A small contrastive image-text model, trained from scratch: trained on photos with spoken descriptions (Open Images, Localized Narratives).
Rows from block 8 of the text encoder of a small contrastive image-text model, named by matrix and row number. Rows with one number belong to one neuron. Each number is 128 + 24 x the weight over its row's rms, rounded and kept within 0 to 255. All counts start at 0. Numbers have three digits each.
After each neuron's rows are labels from the 100 texts, of 14848, where the neuron reaches its largest size: "tokens" is the input token at the peak. Only what is clearly more common there than usual is listed. The data: photos with spoken descriptions (Open Images, Localized Narratives).
# gate: MLP gate (text_encoder.blocks.8.mlp.gate.weight, 256x128), inputs 0-127
# fc1: MLP up (text_encoder.blocks.8.mlp.fc1.weight, 256x128), inputs 0-127
# fc2: MLP down (text_encoder.blocks.8.mlp.fc2.weight, 128x256, transposed), outputs 0-127

gate.206:118128135122082166121133149115115137154172129090144129158122150161118141136039148151097128170086133122138130146187132124137139167138103114132130155127154122132112154126157172189119141149128131116152123142108114127119055112121132147152144107152103127174159130128121115061141135122131128091112103134147163094122161137141135152130099114127089111130159150124117134137152089126139145153126
fc1.206:169183154158137153140142118127076082138113093132130129127124113133128114147113129105143137125107142103100078117098114126117136141124085111092158146132095121116147112092132087127121098142158127104175121118123142110106100108077145158121119085198153095094136147159110128124147116173124145129185078126102092114117131120114140146150111097151141109117160134103125133123136160128093145117097
fc2.206:118117173135103172131106151120102137139141139146121102151116109133151113124118097091154120145158099145092117100178146139151165170131139164139099180101121121109101150133104142085132115152102123114131134173139132101135174130121133156149081125159161151109124135079120071132137100118129096083096138139131121162121157125107097107139117130160113154097106101154122113149194114129138145114142
tokens: "woman"; "dark"

gate.1:127135128166088151112149170133144106106155142124158148131152157127130189115071128094085138142119114171127121170128108105153105162161150098147138164146123140150128148153116113148129078157140115133136124122134162139119130124137119142206161137177154147146163135135113107120135098063107135146130136087146168136131139147140121115115138113132167135169094137154112136137135109146146093143145
fc1.1:093134120119124133141134106114092110104115173134134100143097093141157129079104097145115108146203085101123104157124169145122176116117108102154077089087112110148122163116128156109111108144115105146103103098107135129104117151114129101118144143127130102137120135109124101138128110178067122077116096119102125133119096166098135125164142120118109156143135107107096127135132104109154109125095
fc2.1:132102122107166105130114097168116087175115172127144106133110146123197113104118162150125152137130133113130137138147116144133133081131145156117116122107132148117113111150148165180101152164150092141158123115127151104110101129128119139138123070146112117127136144129141099148153118122172164185125142097135149117172130178116140135163071140097116126102147167101123092127104112127129095109149
tokens: "plants"

gate.226:114094146135154124127127122115133108063128140182139179147134123125091089117121119124129138100076148131148101138151104108097104160122127098116138124147105124137063121136118119119092165089128089127152091116175104124150077164118154150160107148161132130128099146105154154164132093106093110121133192137133136113143138153130142112095121130125137118139130126107090126087137116120106126123079
fc1.226:127144097133148097150135116121139106107148136099115124128116112105110121166060135155120160160087114128138125128074140104155123155146125117171119140126126112133135085148127149123122127110073091152148190153135182152094103120095131120104130089105127147119124116142155077140085148087160102143141154075139155123135139121132171133154151124119119109108085113121163103090137121116130131132100
fc2.226:163117160137106143143106146124121126133132128131146112134091125093113131114161134112088115151129130109091141136115171089131141156117141220149130114171109126156123142164148048122135140158150142107139129089121100130081134123121151122145133122115141086140098135152125127131115131114137146108130159125131112155146156117101144106136127140118115130092126139122224116085161110095094130145107
tokens: "woman"; "plants"; "wearing"

gate.172:147110161127141126093142118100123135129144222140163147154122121130135141129153145070146172144118140126100118123110148127119111143128111148126154119130130092128125127098146167078089107133125114122151091070132126156133098164135115140109122182159121095154146164141125135128135167084090138174125153086132120132123108155106136174128118164112127132123109120135131146134070097136111140144108
fc1.172:092130149137156131139141154150130147133098109140114124098150167138173123113188142130111101149103129121125119108161095109140151126137152112125086150149114172143113166157111073096176148098137135103103163125094092121101166093114123106147098091102124200139110149108119139151167155118156118095114106101141120125085139110170124116119116140130118160150147130145137106116148106126128093143157
fc2.172:135102098149134123130122130128155179130138144131139105083130100106120083151151112132172123150074135162167091158127124117157108093125145096140129122149098106148169120086127148126123137109141114127125092130131120122153149129141141124147114138157104158128102141131121090028110138158171112129122142159113118141103136115107135129129101141085148125147132130127051107154163085111118127123147
tokens: "person"; "woman"; "he"; "smiling"

gate.53:146157142157130164169121115093120125107131170086140109092099133123107137116061124115094151132061160107113107142134103143153171173137103107131133142125160148159111128161110155094128170139156141132145138144125118107105110166075124139108171075141122129151145121150128157135149169102139126139101155139140121128127130136087117137139096113130107124126139112123129149102100085118151123143071
fc1.53:089060151156100130158147144116140129112112195150112131136130143155118116144174122123075151118143089128117124129122150104110115116108138118103114082076168136151141173119092141139085112156130116143106109109123077130091128117145134120067103120119133130115126118124116183105125094167135129088152126115114170132149132092139125109112116088133134145135122123138131065146111120140125128112142
fc2.53:139202136147166105123153117131157086130123085140125127132177125120101119120118097142109130105123102092136114144159118096081076092098097113130116109102125140158180115109108155138127141150130137095120114098151116155139093128096109161142089096128095125143150117166101159144126145109144160070141089150150142130097104109158104132102155092116131109096152136156146147151137120140124127134139
tokens: "woman"; "girl"; "boy"; "kid"

gate.195:138107137123106152124147130146145161081139152171107135146143128142117116115103147135128143116087125128107139149151083139134112129136078104148138092147153091117135113132120081081098138125149121143140149152106091174124095138149127139195105157164121113154159150117112177168096159150088140177115140131119118125132123133160120133124108127139134144155105072104109135098074137097143096096119
fc1.195:093142116114187098176094167151105129133128099164139115137147155132160121101168137154117121135131125141139131137138111136174118114108116135157137137149146138122099141158142090084120106093187174085089135104130095083141137143139159146124105130167158175109081131143105150104141161112153171103120133129134129134172111150082111124125116144158104145122102118099122100143157131139128113144123
fc2.195:158135116161096073143122128127137118097114131115079181152173150130138132192127124126125070105121164122141182099119108112080145115126125159143124153110097126087142094112122122151091146117098106136092110160128167116167092120140123122136111109152167113136119109131112129093158162127113115110111100165116149158137133165141121122152132132159104108142134134114093135140103149137098163169137
tokens: "person"; "wearing"; "woman"; "holding"

gate.68:108095163153130119144141146112101127140099150152136171113156147124108148123112130163135085154163147146129137147137092101090176172122127099181102104127127103098151133142172119161141141133088115163125137146136088164158106110154106140053138112133116141171127119138174137083137141116128116094121149117164132160109110119130163127130125130153158129122140150107120130141075149087133136129158
fc1.68:162129106125168144139087099148173166142132097155115141120135166145107131152187098160101131129151117126140128141157154121107156126161129121117125141123146126127148132147164126108123136163141129123146132143163095169134107132143177111079134103117107136153084124153157147140083057124137141103147127113125135164119134100114147147134133166129151185096096119142140105099098127107114108074159
fc2.68:196144161152093138137141098093153110124123143168061111123120141126055111144116124127123116121155154124110109125141121097115139125114123145113129149145104117145118130194142169117171120152151159133117137133075118148110095167104165127131155160162155101124154114121164132146133131136102139102128151102145111092110139118112167113131130159138093147115135135118177111099117116139146154091091
tokens: "taken"

gate.148:159111130159124122111127130128105133133126173094116143108137105053064141108098127102159132152092101113141137152167134158150169163115114136113156141128150153126128167139092160169129147121115154128164127170103143115132072136098119112143163091123117154149123137128136160135133159110187102119109147113141136130112132156110146132122120113136110134112156114131199155105121125115110166140093
fc1.148:080099145148151107112135108116127083106115194166104142162153153122099136109147141168120142143170129094140127125113143113151136120113103160127113130141145081122127143154122101102085165137102147135130135109127090099102092117144139083110092081100146100137120126091117102116143137159128123104123102170147148152126141106099105097131127094142104129167130081135099097115129109142154122105180
fc2.148:140166129121107154110115088117123106113111090130121116135186145097138124073122146123098133110085131102101134149168106106115124111091129113106104128092122165152178148126085106180120144134148139090127129133149089147130095145128151065145124127140122158161145131150140146123100126106161130133128139137132134129112101174158063082099177091135103123137157131158122132143126115143143138140105
tokens: "mountains"; "hills"; "blue"

gate.186:184125116115134152113128140104112146136105176138110178146107132107138160115128131139117133136052108146149126120171101107148159165116128069132144158122143090131092129122148105159117118164100135138160148143096117091143087180113111120105135113138129138150105129137132139124155141095141115162103134116131135099157161154095096097113130095120114103109112141113068142136133126148096103139075
fc1.186:113093137113128165141144140123131132097112139139092153138114134174149181144207136100093159122146147107111104126196122092121107120109100118158112145092157078133138145115087120137153133135147133124126156093116112112131151104095125091138117091147156098105165119127124158146117128123092142159163106080134151130156156097109131120100112117128078162156127109102101142118127145135139134109111
fc2.186:140108113128130133137150115091124119124114075136064124128180122119175128092148123114105095101113145111120130104125139102116145100124157117141108140100104143115172154091127166136108107175106132145115134093175129139135086116108136119127107141147080149121141147103091147171134162096115113111081106116120099137123096133134079117083136127116122129111085139102055123151133096107144120130133
tokens: "mountains"; "hills"

gate.253:128101195122163142130106152139144153124145183114113099132120126108135123144132138124116124124059098111147119135113140119115116160179152042120128120115146112141112137098141144129146115139149145125134137138123089136107070149149119095183148081116145129160116132128144131122108141106218165102131120092135128123130111156136139121097093111125112137101141103142091146124139118116133153115124
fc1.253:118114161135099132117090132144139106139111134136151121099123114164109141162116133110102131102132121151126119142136097100140105140151144134137173112131176111164137144102120136127118145143106126143144129132126137103131137162123102123148124076082123145146084117128116089064130142201128111086162166128133134155118100144165140156100117130170145153163168064099150110139092152130086102152106
fc2.253:160146126133106120102126136153122118161107099129140127140125086155123108113140119134112083127103151153137096110149126143150122159148096117140166128155117113151129124120127120101121127108116117150122089105149154141104151066092142162123143146120145129165111123138109120095157174148115110093085087159149137136099113140150112121106181115140168161173080131097116174087124124092164107187134
tokens: "plants"; "grass"

gate.171:099084178157117151123128144145140123159142096113128100115115117086106152135083115112120135159124118137110112132151127120136113146136117099125121143112110131125111138146128107161161168138153128152044170118139109129145091139146119177196115109117130127132148116151148134151105092119143132131087136101148106170127164064142113146104160115082172120162127134127124127102125113129090137168139
fc1.171:141160127139135128102113133100141135141143159093138120097108164109082137133063128162175130115163152095142154098087148134101120145171087135143146132132148186117094111109135125142163127108126195105123148131139160124118135129107144161141123123176102110120142142138133124104119163112154128086172132113121144163113159138140130096092112133094102094114159148137130114131132099094082123106106
fc2.171:103115093133142105119118105123119116133121106130153149101082108103149133084116112127111096131128109088153103121073124101094121105154126126128167077085114128150114114106115133132141078084122138117153142151152125126106175143164120101129127088174125126091132155141107133076169138142157130097142149097140112138103099085124138099108099136118131092122141147106201107145136129097151117154125
tokens: "plants"; "lights"; "road"; "light"

gate.81:085105134162130113125170154140118107131119162111120127134114138108142118095100165107156125109051152147091140115123157131109139134165183090156128131152131128142137156126114115142169131140121121142139133129107116168156056148113114139158117106135134141168114162134105130109175111099146116149112152098104105110093143190101096125111143154120117115117141152124139099073131153166124129108110
fc1.81:131146146108092126087106141116106116113102074117169173122083127163104129115128137132113109161128120108111137135149129084176117123114109163127129147150155160123139110113112125164131101153118139110118151094129177089083105133131128164181164066155150116113111135146131114123140130169173164114107157128132144143110132103121134107150105132126141113119100087131184138136145104079120119103104
fc2.81:141127148135103143111109130146121140122110089165125105108103129119136157130141137171119112152136148123126153119205142150101106126163141167146136137164135132127133124153104176115120097162132103121141122105170107134116166141125104154122107103126159219163142131136105097125126189143089134122130152140153120132098147144172142106110138147135108148086106127137182161169131142092113137128111
tokens: "road"; "buildings"

gate.92:106098159141116127095131174160101102175124128161103126127131144077135151136084114102136115133059101150132126137136155125133152115142139102159124100135107125116155154105141147161143113148123104112122119130117078115135044113128107181161158172111156145174134130101130157152109104142109123080100175128130143121122141157118128097123090136139132086121122129121129106127168130118113132133137
fc1.92:119111072154114115180149099098131136134133187151097124137183114092150140094127098180166119131101160122088178153113108125096123157132118118118143146138111150136122160084142149092142140150125125151180104158138106138108143124122136132131113159075090130130122102130102123126123097131095143110124106087106141153168121088115108121145126120138106129143112130132110089131133103150107138116181
fc2.92:117111105111097118137115087106124149096129178127146130131126115138099101098118131133122116123103099110147135136115120103133077165083093125139129114152089126150130106101154098090131141091184155105097116118090128114102094103115116122134147147099106058130098114133119134096124107164187126097126117113104125106122106085128135138169166109133103077126142141093127112089112104131112102105153
tokens: "woman"; "baby"; "child"; "girl"

gate.173:101139138143097115127145109186117169110088114182145069171125091103095121108083082149158124111142160130141157104130167148134096118135168174139124135139118117119140177140157119131149145128136107109106133154134122120123106130159146148102119114106136086136187122085113096121136123148127140101130133158126085130123139134124150105113157141148109154130106158102113177105143117113133121078133
fc1.173:145140147166136122121142147084133101127127079151126131112129161136190121103149109117150095137135059159080176148120123134124145132142171108126112102125103158114138135075146178091157150120142140144155134169136130090194124141161115138099123145104125146119123128136142140153161148166148128103133148131108113098137149127135129136107101102129140097138139119158148079150173132147145126161115
fc2.173:125142143187141124149109127145099137150142170119141137118139155124139118183108137140153100123133123098151155142164137140097151163130104130128121117124091113150134115125128140146177150072128085090123094166108125130149118135135108170115185154112130115113139084125136098105127098156118143112148141172097150128158148102125122142185125125151076125145168110159116103088072114117127147152133
tokens: "red"; "pink"

gate.20:104069103145120168096172086165117107146151157160144149110173135088149085096104154124118097142121106156131132110149144184145140110149112119114127134127119117110079150122131140134159168087146129110142132152122106143135060154136099128168133167136120147140121140093113121108119136102151111141137128101130129116117113116098138122131149139122126136183146098122164110078103163121137147103092
fc1.20:138107106138134172184138125139134144076197179156109137131156119129184116117185129143132135101151142171105141148167145134088143087120107103107106163102143119160136158127125084116167145157118110107148110131124113117126153137154140114130109167137154125097085137125134138148129136179082138122135116155095152119146137122128110165141155091152112135152115141119086131146114125156134123133139
fc2.20:137115113133134122155114128083128129139136160110111129125114129133134127114124126134080072070096141128121119142130130147158140140124104097145121107094124120091128110117159164093135130114138128142119152110116161163124096158108115107140123116092168078094115128112132142126104152141181151168131121076124136112122112109128128161126119125140135087139137130102000130131142144146151136139149
tokens: "woman"; "smiling"; "them"