Rows from block 8 of the text encoder of a small contrastive image-text model, named by matrix and row number. Rows with one number belong to one neuron. Each number is 128 + 24 x the weight over its row's rms, rounded and kept within 0 to 255. All counts start at 0. Numbers have three digits each.
After each neuron's rows are labels from the 100 texts, of 14848, where the neuron reaches its largest size: "tokens" is the input token at the peak. Only what is clearly more common there than usual is listed. The data: photos with spoken descriptions (Open Images, Localized Narratives). In brackets: how many of the 100.
# gate: MLP gate (text_encoder.blocks.8.mlp.gate.weight, 256x128), inputs 0-127
# fc1: MLP up (text_encoder.blocks.8.mlp.fc1.weight, 256x128), inputs 0-127
# fc2: MLP down (text_encoder.blocks.8.mlp.fc2.weight, 128x256, transposed), outputs 0-127

gate.204:103065140163123160154115107123105164135119203133135108138118126104171122121055113105143149123094156122130128116141122136095111120143133114131137086157099129137131146110171141152146130130175085119137112153127124160138064105158143161138116160110105153149075143103076152108101119124151111072124113125150104137113103112119115095105135130118142114133120120126121140114128108101102112122149
fc1.204:150154116143133126129115168162110153138147090135169103114147148123123103127128124116131115107166141154147116075222117115148121132108159110111106093100125128136144142146151134139143142150160141102100103094111094119169161136155172140171123150109094162136103136093099123150155124124098132150123096157133096129130100123146113150112163131168120112136196121131095176106121140137122120143128
fc2.204:098109104142154081145137144104110159103140124117116159151078121141092109078152117167100158105148160127106115127158155130185142148134127111137126152096117115102138121139147157132153116124122142120126150118119161148129158108113143145093127144090071159142076142108126113090134152110139107156125134105156127102135152122153096153133120126130162136124172122112032138133144113139171133129115
tokens: "black" (17); "sitting" (13); "smiling" (12); "woman" (10)

gate.50:111121114149133132110115195142128102150126119150155127087122110083102163148097124113139151132127128136131111083140133121131122177124108088159100141134129147119120128159131110136146100118166140132110146102157092138162059099145151142182143128118130093132106108118159146142147134133137114121108121124159125164120143058124110111071122154108199134134112139138079151127100133133162128148116
fc1.50:146128147133124152097140138123123164186098138131161115110110133106090141147099133170123158091129107137154134127075137129144144154159138188130119140150153140143103142136109167149112119120144146133116177153132133127124085144124142188119124081123128095173154139134135118120126119141169126111103181097151097143098183120101135145124114139113094113138151119106192097159133144137134127129169
fc2.50:129149151126127131131144114141100083167150070158150138130135110137167148144113159130116129110115119098156169115122095128086100084108059090125138118116091129117144156115110156172161122108177116151128094113159112152125166140148096122144141150144075128132112137148134107157140121180087136112113142141131086130127137130142141126165124127137095158129110145127183123124078130101122146147147
tokens: "plants" (84)

gate.123:158137130142184123126149149122136130106117179132098159149159170139063124152087137133168151148139137152129140134156144125140108161145128138115161170170164134100139165137099108147164128114089151123137132146142158130134088173134157141111143133174133122129122161145163161093134095104084184141135116144110105130094085143115158130127091153146147120120118139135140133115132155131123105089150
fc1.123:132124130132098115142138126165136104154192197121158121126128126138141152139172124161102147115075166118145154144114109149167136129141133186113120133148171114149111111116118166115112139113162170146130138146152091112097122099117111120112148056120128124152167088130138115093118156084125110132148135067119142109146153102104128138114093133112103092156125113135110123131108133140153131150138
fc2.123:153066098116153119131170144131121100102150123137138131070114119104131126123109167135062130139140143125142093091107097107105104145098154112100163131178155093135081130135109058147118083153134154133148104150135150099145114109090117134134119143106101150135115108124151131120132115135104118096087132105111120126104154137123117133133097165114122080150145135102099162096147136092146143149121
tokens: "black" (99)

gate.215:160124126148158135116117117122165100137125176093152125133110156131138097121080137149153117145157114148143126157158099119124084166180126068117117108160135110098141132112146107122146156135120114096162165125146172114141049136127124103124146140122130171130130135142098149110128133164153155114085124119148113128080126128111111111172138125164119113112104093111128122143196121118124101157142
fc1.215:136133115117115119083100117129139105139155072133146150126081156104132127116194130123170116110092125118138164135102101128114074135129140165092104121139147136155135135094139152100149128129156153130085169139143171115108151115134152130173163107132134148092146138142137112151119065092120137137107160129108139147101177100096166110125130145099134114142145174145106083117112136140109126156130
fc2.215:131130123102113182098124145147128102144148141101178143111122136112107107108124161126106129128134127087160151106153083152101087131100165111110176114154126133141115124148141114122130091141129166150143142120095159144126184108061140124127104123167124110094162132140135086139129144136092109122100149140131148102096120136076148149144096174128145104128167145102093120100121102145115124104175
tokens: "black" (100)

gate.44:143197157135147176125104113137094136102140207149075105137112150103125134137076123107160159125126093143104098114105103103165169175133139105096154102102132100119109111148164122143101149120113095114144093108122155149111111117136124117118113098119149146149101150114110165125153144141147131146134129119161117098100130131140117147111125097171153116117099104109119137143128086139095115127093
fc1.44:146157090088111149104102117175110093123205127123156112140154105088099126139110107176146177129139142122160113109125184155114063114123169174116148133121129168141095115145146112123117121119129094151142141144146120135159122134130106153141144116104115123159147138125128084120127087132141142132138176147121141103112186139105151146146125119146152097098120130121130152130183147129125125131122
fc2.44:153135086133109175148065103147150118132137129111117111139106119133131111085118198145157121138123133148123114165097119140146145134099139135089102124141143127133071128158152073136118108118160136139120063090097138141134139093136097114127141140137121113130113119129142099118131155139129111184115138094126104116130146151117107148160132138122085110158118163124086097094152183144123113102089
tokens: "blue" (72); "sky" (18)

gate.83:125104119105098120118122093157128142065168162138123122142135101137124139121105151113122136137102173128131152168139158111117113119171124074116146148143119166183138109154127108156168149133129124125167103174125128140123099173116126142162103189126109124141151142127134118172164103142160115098105157181126165126089136129128147121127117153139120131137132135150135180124153130106095083125164
fc1.83:132138111113136186172116144134126158121120154153151114101149135144099131118111134143121150149142140112153123094119127136124117141171127144133136141126134132134155110118174134156113156142131117095096119052138135115149122174127144131153144157174116135126098105146118101048135102149132114122176148123149132202100122118126143134118078117133152138141138113131166193149116113109074126148141
fc2.83:080122099134123145147103142176141117126142122153125134118073121148133105058095105172118116180121109095150114138125126145114157140168119117108126127073095055148146133162140140112122110149119157138133122109128119107118192148123130130161157121135112170156152127156105110107169159116149130145120123147163132133116143155119152116121127087127167150158104118142124128146117130157145116159083
tokens: "plants" (32); "tree" (32)

gate.250:113050148139093145158155109125143157105146180131165155134172076110167109126125111095091132147133135118124129153113151087125109100144125115165115133143150101135128120106129115096108160106095080120152113121138078142134059138137132145157139103136140121177134113110103154111116101142122101099151168114099158150128120138102144107129102109084143139126129121124119143111093156114120130127162
fc1.250:139120138097130122092103101134145126117126082128176136087119123089081116165053118151101095120126105138170125120139131100137126123111138180129134132124114125102126105099099149125096129145142101168120152128148159119102091141120124151122168096141124121126121135126121087112125059145160131161108159117135118125081112119136145116153092137107164144107123088172168112141146078128098121117131
fc2.250:128137140115141130168086121176144098124158094143179119103131118119120166124110135153117106166137130128100154128138143124120125183121136120103101126135145124153149111138099146133175129121156086134173139128148058147083193114141123151136144110148123154118127165147128110079129149139113122124129142127129121160123100155172157090142107139109120150147132144125214119166125105111115140119126
tokens: "blue" (58); "sky" (9)

gate.211:116142144125138115150128147108159106138158163116117111198142138117140164137089115145129150133139126110102149133126172118121099166172115108159153152141144114130136153119148102117107153107119168157134143132156149145169058121125143099091122145130159176162111178152131141156125147118158181124123147072121119093156162150175129133111123158132157136159101122110112119151159139142117135146144
fc1.211:119089097147136088102164102119149099112101162135100122098109148120132135127084103163140125117086110135110152121072152125124139138164141136144102143139124148148103134109122104139153123125155167143109143215151109125112154083110124126125093103098103128117123129085143118151124188092118092119100146101152136104128145110131133131106149140125138087128138171147111125126160079093133107092141
fc2.211:103118115114115124114183100123135119091144137126114150075122131120122098149128117106106129128159115151136092121029111098125113145126127124144120150170149145117110177102105082126107130086131149129117116169110117130119119127141150129103165113152124085094151107095159111121146121076180140105107160131092105122123111068100140155136112142123135105130136148134147107091153096118115109121129
tokens: "blue" (85)

gate.157:122099126131160142125133120153149168112124171130132157142142149125123134100076123112130084148107140150097128131135145106134140177141118054163099147108149124098164130104141115122174156131162131138126081173108135116148105135142143114092133159081108114134123134164165118161133211112120089144107081141133132114158123126141167110102142128136159129101112126148135141118091118107139118103112
fc1.157:118109129118123107143122120111112159133120158160102143123130096144180152102218103130057158125124165139085119128117110128124109135111121073126106136126107102118119129086101078117116164112110119121127093107116074073114147114119112128134155144113135103105125131115104156134108139099089134108105089158131121130151138123102110131151147099100102141109101142115079139117099127115118156144097
fc2.157:129130087127110171154150119126119152156095148142112126129158171118146155137131121136122107101124125157116130112162098149161095121104166135144172138152145107109158142118117145142138134113109154109122123114161141088164063136090139121132095124143169159117144098116107147148153148098156133111114098119116111114078118135113103177117167147116125098138126147065045130162115131118126137109150
tokens: "black" (99)

gate.24:132098135128136121152126119114103083137090186104097116126191136130108116124063180094132139116131165152130122105173114093107123118155102097166142141110128120110146108161147120145122132122091114125160123114115108175135144149100108125129134198132124153123124105138113151101105144157066124142164114140163120134104108152065109139154139123140137145151128103141113145138128170142117130122124
fc1.24:104128112117145198116103129132146154081144124180104120125111133113087133101109108137137125134196121132150150092203105097114138085110114154100147144128143136132154137162151126153075136130147143134108136106115131134132110157139134092121147167119115143164111144121134110122109072189134146114132091157130108128152124160125100145112147148143137131176114122138134151169101138116125125103157
fc2.24:081126127152122131114114154112122093168095127157150166148146096108065172126123143113115102151111091108119159147134128125155154139150142101137142160132141161125145111168124130120126132121139156115109168132090121109109186178152088133114129135105161072109127170130126132135132105100109095159109106112130103164148120163131161138081139086139113136155128117142183162114147141133134158134132
tokens: "black" (85); "two" (10)

gate.70:154184101110143126156114142128162141103120158107125111140089144118103107133113117119121126102113150139121149106120155096087108102146133151111125106138156163117146140120130102120125182168097112103102123116106100161119114168139151071103118145142151140129128147113106156154115085142148166108140126159117098083168131101121122116075119121155107152129130131121072169106157156085175102152145
fc1.70:128149168156145123149073136110129131122100082155132102110087164142087150147069141097126123094134118135140119116126122089155116133186096133178080094124122134128101102123123116131088151096126151105161118150151159097148137111121097114151163076111111150151126145147143133107107169162138146100125112117137144125108132142124140123092095088123165129099095073122123119153139130131124107124127
fc2.70:131095137140121125167121109127172084102122157129084140139131140097117143082088120141142133119123115153136163150147127141158112116126118151069105146113116142125114110130137120139142156110089072132141140159099103156110186137118153141160100167133107171147120113191092145132123167187140133136102163138142107171146117154142157124088130153095126136105118120155122112105119123141141160120097
tokens: "blue" (48); "sky" (36); "clouds" (10)

gate.29:125124114134163153135086109107150183156100140156101133126116129115118158083120116125135119108125117160126149107190148134130131153132127073136115133144085158111168145145139124116120107158121166129090124155144111151119101097142127104081081142138131155134077090125141098176112135131112124147096132124136103125097158128139159095107148121116155150144091115180083168143136122152127120105084
fc1.29:118167111161138129096174090122150118134130211131116099135180152117136178159071144150135133111058107106120138148048143137112123118137103138126129145158111144136171128125124152137169115139118094164153154188134139117138124147111145137111123124137095089151160120133132159144125149085137135156156150133131125132129137140135146147123105117139126123129105111134142104133142100127147108131164
fc2.29:096108156101138104085115158103117104127166081127100096090110133156141111140132084134126116125131100105131126110052146157102127104113070160111077144111137141140153124159099143125113107113138126151130154157140131108142111126128117100173141140101148122110146159113114092109148087139138115055127088147119124137163107121111116119116131109107100134104104110108150100118163129133139105121179
tokens: "black" (51); "<end>" (31)

gate.193:121156144133173106130126137140137182131121157153118113109147163152107136127119113117082160135117117115150127107128165101152149113111165094178127137146149124112158158173125100106171107102126110127131172120114137104152090134123113057078141108137167168118114130151162118125151162128145138135120162111136146108088142103142131170139137139139156171168132121134149170154179162134122133135126
fc1.193:171148119127147101107126105156141069112150125147145099133142130093145141157158112126126126075072154110079126137136084144129110098146108119109132122152106151138105076081159106128163163120134135105109131113161118102153149093125119112095176122156117142107191149126143119131123126098109111115128151097107123132123131067088133108110120161160155106151097140115133111121120145098157138139149
fc2.193:167117111112115129114137120121120107108161144147121150073102113106133134091141098147161121152143125127125112153094070120113104088105135130105129150168122094137151083144073149105138106088108149113135138110101100106148106163129140126146088107124178185100152097143125129133147119109147139065132145117125157127055107142100163130139122130141137128108140166115112157117108141143137143131164
tokens: "black" (68); "dark" (23)

gate.232:142149123109130114095098113121093114107144124123108137136112121131160099108102144099142109086141132145142115114166139124095140109129242139135142120124143118166175124105088152117124126121124110121111105123125115180131078150121140112121124122145142154119119129084116162118141091124136174150168136144128159101087079133163136122137129151140101128091167123106121131116165155120146111080102
fc1.232:139160132122120118232158156101121144132161158141131136132130132132184109083196127143171127115133163120134136114107115138136110137130133119130113114148142114134138151171116168130131153124114120099128075110140103164135124125115118154148127162150160154138103127118069157111136111119097175142128089142121102142131124184125129115110125142101078122127104126104086113111103120132139107139115
fc2.232:123119134111113094097147101139134154122100140165100159090112105078139117104100087107155115106105130131128139130141115098099111113156133113126172098113146103063105089112098138109128173147189134104078159125109109079139087135144138103132109099120166135104130101125108116150133108139118146124144118142082131139119110106117165119127110111153109126129109109081069135140121127154138147083121
tokens: "blue" (62); "clouds" (7)

gate.185:126092143142165190146122149141153137174112172137138118066122146099109156142113137187176144158090111174117131117150119137156167151139137145114124117149154151133092134144152155153139163144134168123093139117161124117107104144128142137119139104121137192128094092142153145101106133136169152131108112107142112154173152131086092116121120114140133105131137097121128124155096136115147139119098
fc1.185:139124123110107128138141134141136123109124220117093098124147137148130141163091088128105145134138166113087115130147137114132085123141111106164127107081142161139117159112130171132146168139137128141171112153127103136104168094139135155111153132111149141119156095147122098108108157149062115145168072128110128131161116169114156102128131119125101122130103159150122149176140137119140097117103
fc2.185:146101183149116146128154122093124165108142101164116140130114121192091133155145123122124123133108120100103161122121139174131125102129115091104158128136155119141157092174117168126108111169120151091114107134124131136136153151108121134152126167139136165091139131136067121118123070175152154106146137126156106122122111117108131116103124124107100161130182099156155108163110146087136127162143
tokens: "water" (49); "white" (10)